A small masked image model, trained from scratch: encoder activation gelu.
Rows from block 6 of the encoder of a small masked image model, named by matrix and row number. Rows with one number belong to one neuron. Each number is 500 + 25 x the weight over its row's rms, rounded and kept within 0 to 999. All counts start at 0. Numbers have three digits each. After the name is the row's rms in percent of the matrix's.
After each neuron's rows are labels from the 100 images, of 14976, where the neuron reaches its highest value: "place" is the part of the image that holds the peak; "top examples" is what is common among them. Only what is clearly more common there than usual is listed. The data: capsule endoscopy frames (Kvasir-Capsule). In brackets: how many of the 100, against the usual share in percent.
# fc1: MLP up (encoder.blocks.6.mlp.fc1.weight, 576x192), inputs 128-191
# fc2: MLP down (encoder.blocks.6.mlp.fc2.weight, 192x576, transposed), outputs 128-191

fc1.448 104:481446501515459507510510493507473517512505503460511505506526518514517507496471524500479498503552421503481507496475490451488478474485491465526552479490470472499472461485493506517500477486509523
fc2.448 097:510523497484488545525506471482511514492491478529524533508496484510525472502491475495515514534500499544483531518479513540505477479447503512480493514475498524455486500547523493451470485483475506
place: middle left (32 vs 12)
top examples: finding: pylorus (50 vs 3.4)

fc1.466 114:508483487544491478480445440500490529529488505465472518497515513514506455476481458482485547556521509485469491519518545497494487478538484489498528479493474503527500474512464500476457525502492467
fc2.466 107:537490509466483487492513533496518535477530498505481506483492477508539487515459482451496468508528521472519516476488493504500512496478470499488507506495461467550517515547494519489481500515507485
place: bottom right (95 vs 9)
top examples: finding: ileocecal valve (53 vs 8.8)

fc1.335 050:528477487506477499470494513520477535501514505542496524481518501509546515504485525508492505501503509525501496497565538485485512501497495474504478530534475519463535448537516511493472491527520472
fc2.335 059:486538486474519467470488469521510467544548497508476508510493513434486492484496483469496486527469504498467453526491452513553491504517471463496453522487513513527525467495496485521469489550454542
place: bottom right (95 vs 9)
top examples: finding: ileocecal valve (40 vs 8.8)

fc1.126 104:486552485469487511505513460539487476513487538497477484497515504466513520552478497510479518515547521497530459503507455508465534523486492515494504452485447447520536500485515497531514511492508532
fc2.126 088:523526469519492541526468507463531511558491491513502508466520487535508498481506483494437540476526455490500512479451503505516505456521506500497494548475497524507470468466538508488501537495480514
place: centre (36 vs 16)
top examples: finding: reduced mucosal view (25 vs 6.2)

fc1.115 116:489535464497493493475494473529516497489532535505556496476527488510501510530532470509515465491499513449504496483523512537515546533490514458491449520469434505477469542529503531479509491456486489
fc2.115 112:496489505438474520481508516490512455504474468498490484527518517465523480491527517489447538499472443555458521502504520524477516506502464526498489446510505507521485521518469483532504536489513478
place: centre (38 vs 16)
top examples: finding: ulcer (26 vs 1.6)

fc1.252 109:493534471462487482479431524493501479492543497504458489481553549498518540492490509521508477504490502484479484490536498485454487490481442470494483545473485478523510470533498491482553513504466493
fc2.252 107:488532535531444466477486482476467480522481452485516530468473464531472519524486490526480521487532505502507517484477519461503498514484516490489523510454472485494484514454520481504518500513512509
place: bottom centre (41 vs 12)
top examples: finding: reduced mucosal view (47 vs 6.2)

fc1.65 110:502493484485484520489467477453530533523503487562496496502509534548522485509503514511503480513469482505481491497507490462476511508514451496516507511525527504491513495474479486523476558480531465
fc2.65 119:491544498495474471453530521503502492534489468494515503493509524502540520496528470517499493471535499443512497529506515496473468497469521501525483498516486466509518503504474493477512524460533484
place: middle left (31 vs 12)
top examples: finding: ileocecal valve (28 vs 8.8)

fc1.21 076:524476506458521503519471461488485492518502476500526483468476520514533513462540510490521533489506532481494498532536523533522500482481532458546523549524504456506530509506521518473468530483524504
fc2.21 075:492556490494528524461544492536528506494473491495466481496496460553523531488461477461479485545505483512483462494524528465512536504477522493555534490462470500512466478544525513509481516476533510
place: bottom right (37 vs 9); bottom left (34 vs 9)
top examples: finding: foreign body (39 vs 1.6)

fc1.300 062:479466499501489455525493512445496493527515527510527498503494482480490495493481479482506458501528469546531541489532503479485532526583507497471553523480524474488520510447500471495487485513518503
fc2.300 062:545550490499465436491507523487521525540526501505485527535472510478454478469492542463524501502505510544486478494528490530537517534459504507525497478515486505502532512489500515473478477545494497
place: top left (94 vs 9)
top examples: finding: pylorus (60 vs 3.4)

fc1.540 107:501535487469517523504474486480500510492477506492494526559480505491510483494528482493457493516468487491483495501546493427478517473498497489492487506497535547461513512498470508497503481444508522
fc2.540 112:481536520525509488485517567524467489522499466512491492434535478527511536521539485527520512432496546528514492475482525509490522504517530531501488499475491512513495499510469485510491517496511521
place: top centre (45 vs 12)
top examples: finding: ulcer (35 vs 1.6); finding: ileocecal valve (26 vs 8.8)

fc1.122 070:469507516485537506506468462501501490508500539510509506491519503452478486543498548537517496533515486542536518509505492519503502485489530514483512498459499493469562487487459492480489430494494480
fc2.122 083:530519473488501506482500495549460510514524458513486460549483507528530537461492490471498519465504502474462522487526489507498486521507472504464480510489529506496435464538546509517464507499531466
place: top left (55 vs 9)
top examples: finding: ulcer (57 vs 1.6)

fc1.494 108:494519515502499500480474465441478520513513525506477533510553502557529485516514506495507505538514500546489535493456482457477492453501488479500472508526481498475514503524516478497505526468467508
fc2.494 096:566505517526505452498494462521512488530505519504533491477505494520472533509476517513460503476501517492567454505538531472505440527512511507497485481472481520486551494477446477509546538489486520
place: middle right (31 vs 12)
top examples: finding: angiectasia (31 vs 1.8)

fc1.173 108:511549485546464534477479504523526501513479484558479499515546474518504462478460477459499493524495519480495495494469524494477509503437497479468516483491536470482501489520443498517500468549529498
fc2.173 106:491520528519491486519476519506481469520485545508498512493533503454447499470550506508553460489445525491460502492498519498514483522442533506489469494509458518479463525504492484487511463473553435
place: top centre (34 vs 12)
top examples: finding: ileocecal valve (42 vs 8.8)

fc1.562 084:524479533470513504528535485482471507534507469486509492511523487467518487487495483507500539483542473544510462505472534458548533511485474498504493500488490506453488467471484518501472545520540480
fc2.562 080:503476508531535519483536502516548533476507499470518514490533483481516506519526492495525485499502483513503488509520435496496497477487489471525519531482488533524550441486514486542480492535518477
place: middle right (31 vs 12)
top examples: finding: ileocecal valve (38 vs 8.8)

fc1.364 108:446512502493525528493469481493495484507479476528490493482531518522511475498503497476479450489483488486532499517507472534496515494496485492499467526517488498502546476478497492469473525404479517
fc2.364 109:561518483491524469504456496457516478520492482474545507535541457519500527505497506502455494488496496500505522506521506502477511466523493488492520488435490507502490506481505496477474482497526521
place: top right (98 vs 9)
top examples: finding: ileocecal valve (60 vs 8.8)

fc1.157 101:502547481498464461504494523488517547521445471526504497470534482515457519538546524521481517485488511501512517505522464475508521513515505502483519500493514489519489507479505452496530497468482512
fc2.157 091:517552536517489529528507569521517531509522474484463536533539514533490455469508549526467486491439516464504512459483493496479500486488494481502493488499476509481457480485483514487531495516466559
place: centre (36 vs 16); top centre (29 vs 12)
top examples: finding: ulcer (29 vs 1.6)

fc1.257 130:525486504511522518472500505477552579511503482556478533541494542501505498478486492483525511519469514450446515497535522502506460492492497447487511524507524538479507475467498498537459521466520513
fc2.257 120:539493506461502481510555525475518443499511483466514490524523484549490470485486477496543490504575491529504540516490467494487548476498507477474538462499454497499496443511503496450515480551509486
place: top right (100 vs 9)
top examples: finding: ileocecal valve (36 vs 8.8)

fc1.140 082:492523512490509480526517510488503554503562538523533486506472565456483515500516526515507468475501524505497515494522555534506491493515478512495506506484513497492526560475498502507483537470483507
fc2.140 083:519457503530515571509525459454540497503510503505497483474486497473497550485469503477479488520521497504514476482522501488461452484531536494525486480455501484511506513502518499516482504534556471
place: bottom left (41 vs 9)
top examples: finding: foreign body (37 vs 1.6)

fc1.17 054:562505475507485504478475479480477494556511501507471472525498494491463468500452489497518506479474486446522493513474512442547490504500525506489523530467510472462524471515465520486500489505497498
fc2.17 059:495502504556535448470511522523448556516509471550494512487480510491478508489506491494465507487450458508486473502525517520477512525480473539481460501515519507508508530471460504511468514461481483
place: bottom centre (46 vs 12); bottom left (32 vs 9)
top examples: finding: ileocecal valve (50 vs 8.8)

fc1.326 115:506478464467469494455471457484506506524455495548490496506520519461468493496483500516499475508458556487463541529512503516525538511471496465512511515537552496492559511531499501509511542540440506
fc2.326 126:502525473537493515487483475508535489550482506545444436528474535522479462465472512468518533494492469489503493543556503513532518479488516494515519501526513493512489504505524488457494512487501475
place: top right (55 vs 9); top left (38 vs 9)
top examples: finding: ulcer (47 vs 1.6)

fc1.62 099:507465525508507492485542500495441524540509507490492509493534534513470527530487490482545484542482491494551491548496479511526483481481460483492479463471473532483509479477529523528516443513504508
fc2.62 108:538510483490467520549495470543497484467502530480518483509436491475523485491518508520457469502537506535523529536503519476492522529527534520546515518515512511484509524498530485498481521489493515
place: top left (51 vs 9)
top examples: finding: ileocecal valve (33 vs 8.8)

fc1.206 082:528474507497498491472470517497479532543439465519490493515526547489469542461495542496493505495528505494506492537535536487508457531511472482496502513471453521462530481514542499483485477501475510
fc2.206 082:551507459463488496482473470489482472502512510490496475470464482517514513493494477534498517554475531490505507506455494504493488506527512509496502509511491500488521465454491530494451516506469510
place: bottom left (34 vs 9)
top examples: finding: pylorus (46 vs 3.4)

fc1.36 113:461492535454534515487531551438453529490493479495507496505506500476476497515483477480479437493528491494499539465504525502503510512519509496527542524471503542517488487521522515521492511501501533
fc2.36 116:557526523499499562510532447532500497496505510533525493489494509548484483522480503510520492464488463519487482539494502483503505470467502501509483506510520514512488503500512430528475480514503516
place: middle left (29 vs 12)
top examples: finding: pylorus (34 vs 3.4)

fc1.186 095:479506470450494490487487497500489512490486525494496520552493481470520491511515509528489492509535539502492548446489513504499516506483584502459486502446536489546479462518476512496483486519509488
fc2.186 092:507471549493461517443463504489494531493497520505467496510481499477541539476494507476484495512518491491507499490535527546528497519520478515509507501495552468544474497519466504479533501507521526
place: middle right (34 vs 12)
top examples: finding: ulcer (73 vs 1.6)

fc1.340 111:530462535510507495531508524516520560510459464519517510524487522501491507512493498513476481486501487516538465493483479487484517481490491518510487502542483532511506478522536536472492523483527509
fc2.340 136:472468483507519476541473500485476457492494486473534486489505498540500528461484473502477486490562556514488536497490569504469526538522488474529491501486456483530472526524501487547520498499509517
place: middle left (34 vs 12)
top examples: finding: ileocecal valve (57 vs 8.8)

fc1.15 099:481489462490471471445517509470499500498483476475502514521517444468510483489478518490505490479477542494496485493510546501541514581522459468502504489540499474500490492505525451494471511530465509
fc2.15 099:490495524497492515529444491510510481494511495474503492502540509527468494503454490487477530495535519476530465515484503534521521482537503502510498512524483487496495523490532517505443537490499488
place: bottom right (34 vs 9)
top examples: finding: blood fresh (28 vs 0.9)

fc1.450 096:510518532480489536486481502460512460543451535511481560496472516510522493516488531447520473489517545473527499493524505511501548492478465504537463520487476523481508487546494500490476503461528505
fc2.450 092:507477527521499503475503481458513489520521484504549516501491490477506509477484462505508477494465508493470511521455459513452493473542535468465531497475500516490508551504511497461486509513553491
place: bottom left (41 vs 9)
top examples: finding: ulcer (25 vs 1.6)

fc1.386 113:480475483487486525460498499497497485525508459514511518515489539485450496488510521493468510525514495506549484533520517528512464463521474469494507499489493496489550506501479501495478477486474515
fc2.386 111:487548521498553473487527519499546487510539468499461497499505511493536507504512480465520492471487494478515478513491497530478488521508488520481547521478527497498464493527583496528501489517530486
place: top left (100 vs 9)
top examples: finding: ileocecal valve (31 vs 8.8)

fc1.390 103:526521477509524516490525499542466542496505491518450530492542452530515509508443482456507491535455500506503447476450472555500483487445492508499523525465530512483461494511510499526516477533553500
fc2.390 098:496510518490519489511475520507505511497464514533502478470515475447480517473484493496519488487437510537492515515526490527524505510469515556501516457497503481482497526516519515452477480481513445
place: middle right (35 vs 12)
top examples: finding: ileocecal valve (55 vs 8.8)

fc1.339 108:512498461527511466473513500522552504478494458489491484486524476486551504458497515510485520497504525508524482493538501503546511512488506517463478475492501510497500506474520500500512460495458467
fc2.339 116:471473551467509527482534502477530508509495480505499467514491516536529502474517487498461476511483533532525505545540468502487481471446512502467520486481503490480511479506517489496505505479466494
place: centre (40 vs 16)
top examples: finding: ulcer (31 vs 1.6)