Weights of a small masked image model: decoder layers 4, muon at rate 0.0026.
Rows from block 0 of the decoder of a small masked image model, named by matrix and row number. Rows with one number belong to one neuron. Each number is 500 + 50 x the weight over its row's rms, rounded and kept within 0 to 999. All counts start at 0. Numbers have three digits each.
After each neuron's rows are labels from the 100 images, of 14976, where the neuron reaches its highest value: "colour at peak" is the nearest of a few named colours to the mean colour under the peak. Only what is clearly more common there than usual is listed. The data: capsule endoscopy frames (Kvasir-Capsule).
# fc1: MLP up (decoder.0.mlp.fc1.weight, 768x256), inputs 128-255
# fc2: MLP down (decoder.0.mlp.fc2.weight, 256x768, transposed), outputs 128-255

fc1.298:595491505488508490419580475427488485508458420508450439486446464497377534484492492572445527503475425561482443538495540544442617608505500465575549576524532436563476491489454449492556466478590534555511461564476551499459501411500509435468474459559483559489540467434453425519388508509380532520442516384574421442501490515464427526515476535527501521392494550418441459433511481482534433495503
fc2.298:555502609435464442431479527493506558490546471512395464519486521468597505558464473501510434475513552444503571524558475544481549556601488423460481466447613454537510582454505439479505507442512453464475549431472431526560475581443419576498504448424469440480490609476594451448466502556623536457482506482465439492453463449546528587512625551491430457559459482460509448420487496518484505499557
colour at peak: orange

fc1.557:515537465490518518453469525537545526482441517479523395508516436534519489598549384531577562495530542437484454466451481494448423477498475496539540421601467554473536391461519564468582438424489493502485578546524587524547495526453525398490424387536450537443518527502538555533486573485477491438498504491459586526517483486468525494521452423500615455489510475470445542446460496471423530465480
fc2.557:572491480501604454551575500522546518446475453478514437553461530603515473581479454521464531496481573437558538437479486398487502538570513604468634498599490557475444493448563518546538422503464488536505367556502530527467491538479476501495453475538526574538556551430474519508470504501574504429540447492591587498475523431458537515528522486456550450392530461445531474491536473555457616503482
colour at peak: orange

fc1.37:591493420602532507466522536517466444447497492483483578555561568498438456567523564519524515568461566428548493483521502508504593502406454493479559552505406523560409602497572438540561541546509542529472447569490576518397486394569457501488472509497484448595465571356364566499510499449568450466459574473594493478365470485399476525507473491490475514436496522512528602466491463555537510501482
fc2.37:456540544511531404455534557428485614501570540529523473457541542431535465464546417492432646485488513483605506585453378476455534518444598501579493450432483446505495585525567501502470409368493459508500461484504471561545401581495514423523540544483453531546512394573489477464545464541608502426452524509464459623526517535565597462443546481552527485553480547536462487506484557522576433524474
colour at peak: orange

fc1.101:506458477466520506619515524526554584544533472449471457528513430484468548577476482465456501551536620457519542546496498474431526562415442528478580626435488560461440516505528512513388490401566468465485511429437551551441497505487608566485506456444550563470528550476500500549503472478522439493507490555388469457479473627480485501476467582433482464486514527461480524528406540444460504504450
fc2.101:495585456579491476422555521481561529594440515565459406521565485582516533500489439509523528553523478576522520513518430468540410447559600471369520496524539511546530501530453537493585522554540471541466435468507536465452542604485492503481445430486425540437452502513508456535569613572496473461533447408530514602487405398456520539504565493406458540398491491470531504626559499435476488494425
colour at peak: grey

fc1.374:492529546526440428534336488506490551467458412459587538578555461429507538450509450588436519545442462443521532398605421433470514524507480501505554489458448498547491454464527447509577467440502459408442555480472411543511497482480513445415510435539428495441424393442474408484507495413487462433422425432446497453529540459461434459450479556471433510530474499454458575440481509491502507517493
fc2.374:458494525524458485502404536510496371475605467519356494425507488513491504484472495553598465528484463679509413490515485519505501572549569508370619348448567486490458420460443530605542575467485520506508487488536477467499485557493548444562504500527493545534530493424523454527442420496513424407442574472491467580513500464523502498546467529499461482445485503544564530490528510469550539456506
colour at peak: pink

fc1.212:568446502456542502420482505526430572515480686478496502544449577482591493409501516508439528491484476408471421453540488480498502506444492498541533543497515500498572490513519494425536473520493444620491404476457584565500487598441516452312497504534511440529540503518538523590457495518533466572494496479561454536465525532506491528456464533423388539483461464421455643519414527499604533541435
fc2.212:476526540455461416451571470510457473508535501566561484465545496423486475431529407418503531588507441509437570428426461507505523517494569459585510636426513411579461522470468515402417459499471521551480490526464462593529569431427509600504441559547503457560491458428569384525443491455574436460530452558499510525497521509414505558621484519543583527531544502555531491574440521492486560483573
colour at peak: pink

fc1.759:455441459464495494520525518529483509496537489482504562491605444514526500496417565468382505509437457461503495517454431500535493522506518495588471525479434420480471502592424519475591474435502496585535470527442439431501506488525546519448479491454489549569447497419505510465479510521490446491542541424527487491572467528545534552556491502507511539525481438455499496431477375506461515519334
fc2.759:530483422460465615490582438495460545508506491473549493514541516554528600544518432475579534421516504446512531557534436478372520519496391512503488435567500452491471469521480442534512531588564517544591607499450505572573378517508536518501520442417527516458486540491455486525509581490467506532533544451494569482564461513483600543565513456491518513455579514571429493529524512517543443552488
colour at peak: orange

fc1.142:471536507476511557507508492452571484501442429525510476472461504527504621551408492534491487575492480389486565388449561435578448509468468612483407542535462490454482517503542471521615531578528454557494487508589521531467476504508429517524529533575503482463465545535448460593439497370538427505382556514464495439631438516420514544462498608498540460484505582377547606509458490501472461543443
fc2.142:497479463546513516502454511523499497445539530454445485520532590529529549403492476507552550367523565429455505597541512458482534568534556410495533575545504589460466472419551462514565451512500528427495507487508549446480437523511494459495442480430563472552531482512556492468495482569504502564436508572533422505603460455508460532545442453541521457602509502522496562480595481441501455610645
colour at peak: grey

fc1.245:458529523554468405405523423559429559547429431527482524475447532456451572510563471544586495592607525518511523473455500452458507582488442435517548518503537475544461406486436461422500422520481465531426570477507522495523436459484411500466445475389497456544466432439494415493531450648613515498525517594489487554538459494504469466471475503491470537509415571490504569518479553447469532424568
fc2.245:539510383473603438344463538556515551518415503503455536524508550551486566474500500507392473566553488465548493525487486559479419543559413558495483527490487537550464566484562585441474500517580547501480501442466497498533435415458527399476492507535464514507532438552519442480486449514505463480450539445446523488409513580519545553447505472548483483549487434543577500452499458494476510605622
colour at peak: black

fc1.479:516365520519559546447456576522412520391587598551481471511549446499470484542446594536500453461525448492492344479543370507548536494438543553553542555441519507466464529445472449512564539484480434522543520543446511485489545583488491487419488458514478503502547440493518490508481631503498430480541514565566455444496497521415464533491436535495302516536436524554468493444409469408451489517547
fc2.479:512482405397554523415540511517561509421580464607489439448484521490514477519480588501464542503461537446528415521578520618575540544469489462487487576558610395491518531633469457542483532555464547512561495559488577498447467509470496540523433462478438522437457532532432469518524495490449493453583480512493584433406556483481461509525526426469539471536556550490468558487565459544482521498444
colour at peak: black

fc1.452:468510472485549358483577558490505456416484495514513539469445463431496505586416415499600468588438468430523518550516513502383499486501529504416505512487480571484470472481532487501548495453503539439502488429474535454518506407579507500558524444510518525536523434473475463492595531468530436443480384512475556543491482573467423511458442554502431481435443567580466511460572511482447499478529
fc2.452:474501516507491481498503471575545447571474517386473529472467459472403534438521512525538445439511472526594493433485545510491522573486410485482479518502467482517526554465481488428617514474508457480473537500557436494494566473522481467516494550509561480557572516513490449492532439550603505568489540484483512547571516435489552423558565484453628427481479458519553519642548524491466523450447
colour at peak: pink

fc1.412:527557486417562502453546467560500457517392452449539426489574463540471536532499516467501560455607550494576642517564470498455455512407468402429533543548488499492415615551443499549447506500555537487481491431471610458493491553482464464544487474540637431487513550422606546413545519500488396476486441552493471512423512513499535480458498533496451472507581461446507387520511492525418504498415
fc2.412:561513393568440488480564386588441453498444526549494487527555476515507560498525436552467516459528472550611507531507459520505464512566516493435474456410521518545490525458453534569520471513544525512467444480513551497469555578439533487502483548528434459497608536489531413535511461500468515461451458450423446439494374453466562570419446406474582500499501444522472479501528492458562542484446
colour at peak: grey

fc1.506:473553529491537562474572490514489555612529523589398488489457487489452487505477467550491453613489424447526509506523656495440493598471464533409567494594478460486480493416388507532454484511481532551491492438400590397502629505519497353377446537496495500536457474513516498460596539522509556559531469543417519514486570569486550530438466478420554513463516507489401612555519555527469523523460
fc2.506:468495584596506574501473546517452461568502442473503460539536498534447435511474508573410440545526487427592514450551475560482601483480556471501538518450537431502478437455383498528495514489507499427502551607590441538497518472527412541496490569573609562520534505527527502445565526472570497517460462475478529538501456475521536496491508521665503477603642446427558540553541489476471509520525
colour at peak: yellow

fc1.136:458542545479527483569455512478430472566439498456494459503460567519461620503512514493552519431434470480526462536524618495523493472547447492454496486548522399571517492548558468555523471490480390503509598492589492460500413529517501475522514556462419520505433445515536488486525478413564434516514512435524401464499537560485603488513502481484467466443578563456589526523553507487409404508520
fc2.136:509440499480398485527524544516466512587359457464480579488457524500473503524521465546478522488469512384426427557550538494539453509579587483532429528398521517501467538488582505506372518441395513412490482540503502454508499460534490450516406561493582510465454507409465463411528583473513527486458434531546467500564411503563543425600387478484431499553515437549540433530486526585535395467468
colour at peak: pink

fc1.323:556508551535583496560540548501483622524461418510491473447529511536489477482463473421482491444589425449548444634531429420535511391502478501559511482355536472436452463494594588556372490499484444474522524442473499475483599518470576437513502461458547458522516509488522549526461436527518480494459453575504476493568491657488483528440481537454554551438548471589477546417449558441464463569597
fc2.323:523519508551388389547468527477560507436535509431445457605480410540484548443499521545465502570508485510494482479503415590504570537513613474503531459486510559584531484527445525493524497501369465384503522512435498530507486577468579591469467551562507562515493493453450436504549499554473511433585371527582454448509484586441489510521480536518411511452561518575479559549601473503489551457492
colour at peak: pink; orange

fc1.734:545492496492453531479535524582580504378561607553451492457545506505411549468496509409538566461620519544562452513426473472481519535485586455583533570577459472425461500449543461538543551485549548541460512391404462530643500488441519423464484517505424486483507469433474539482531587463497516476446506478476484477512484458483514446520588479520553470544480528493457504364511534482466482480495
fc2.734:498546488485509502505451391511531411457418472504483551455516540445452456500485491457515608447393654377487466417557441575467489507522442541580502494459563490464573529504420512541536448524536462483542434493465467432485439505522509485509577565542472473514463473491501506388480537581477469488475424515535530519502455415411604545443436570465512505526525478437501542426463473535398432635541
colour at peak: grey

fc1.407:557485477446502554563471511522516452554514372442442533521511474506449522506511503490485585529472449517540527509500552489459481434441541482453544502452558539488502479503462541517571496550401437501418533536433546541499526464499482427502486486480416421503455524504421569446531548429626469535445475435437504457494450550475550534518448418435571459513494444563458494606509458519537516536430
fc2.407:515498523424549519496543536554490567533564469461599528455469493491545501459618480526531543415577464476562495445394427530520534482492472428586510433500431461496447576459524487531528421529522495502579419582428559533499440472519552600517440465494547573452599448471552546475503407471540488542414547497445580546574491457462569536518606561563482569494502536462497549413499571548454496493546
colour at peak: pink

fc1.153:555551534537426414545546553556520429423593469517529523491387456525400529498468456586443533467396499452496494486505576504488473452479486528548466450576428490554590409540492445447524489376499483505531463476483486539480405480544502407484505600536483464546418473440455542476464591450564531431490407510470564502483521524424486490569589459569515467516490592562484462493497594434556488472510
fc2.153:539520494456589491554446435439519548540463422546528452471597531521526486456485515444550580376469534576526509464509468484528449509431591555497489520468457416404528517484439503564497518584478518445527457486408473475490444418484637452569504485484485482458558452553586516413603564477422488519502449496494475461490558439546550584519426564531498572544514523496448556478554436493500496488539
colour at peak: pink; grey

fc1.731:429529504533515449413425549485334495432513527590519522523460461513522490510483503511585535472483475566469385508506426572576410459463629503435529571504547525511531576521475477484543531489402503573574549453443548548505414477612599500481544535524407469472482535583493482459525479484473539520497517584565455514542467480452561457487441422490431522544545512493476586459542462499433417414430
fc2.731:420490480512433556479540539574572424462551570528601467549458421484485454550429503502516464475439545570452406627517446499535507488529505448449550529473576464480589524495528464469467536430465565550518531544432551467342536518521578556542429526523398508491516572519519522567553459513559491601490492527517603471526502473439508567455541414451453461520510517535567520481514477378536473440422
colour at peak: black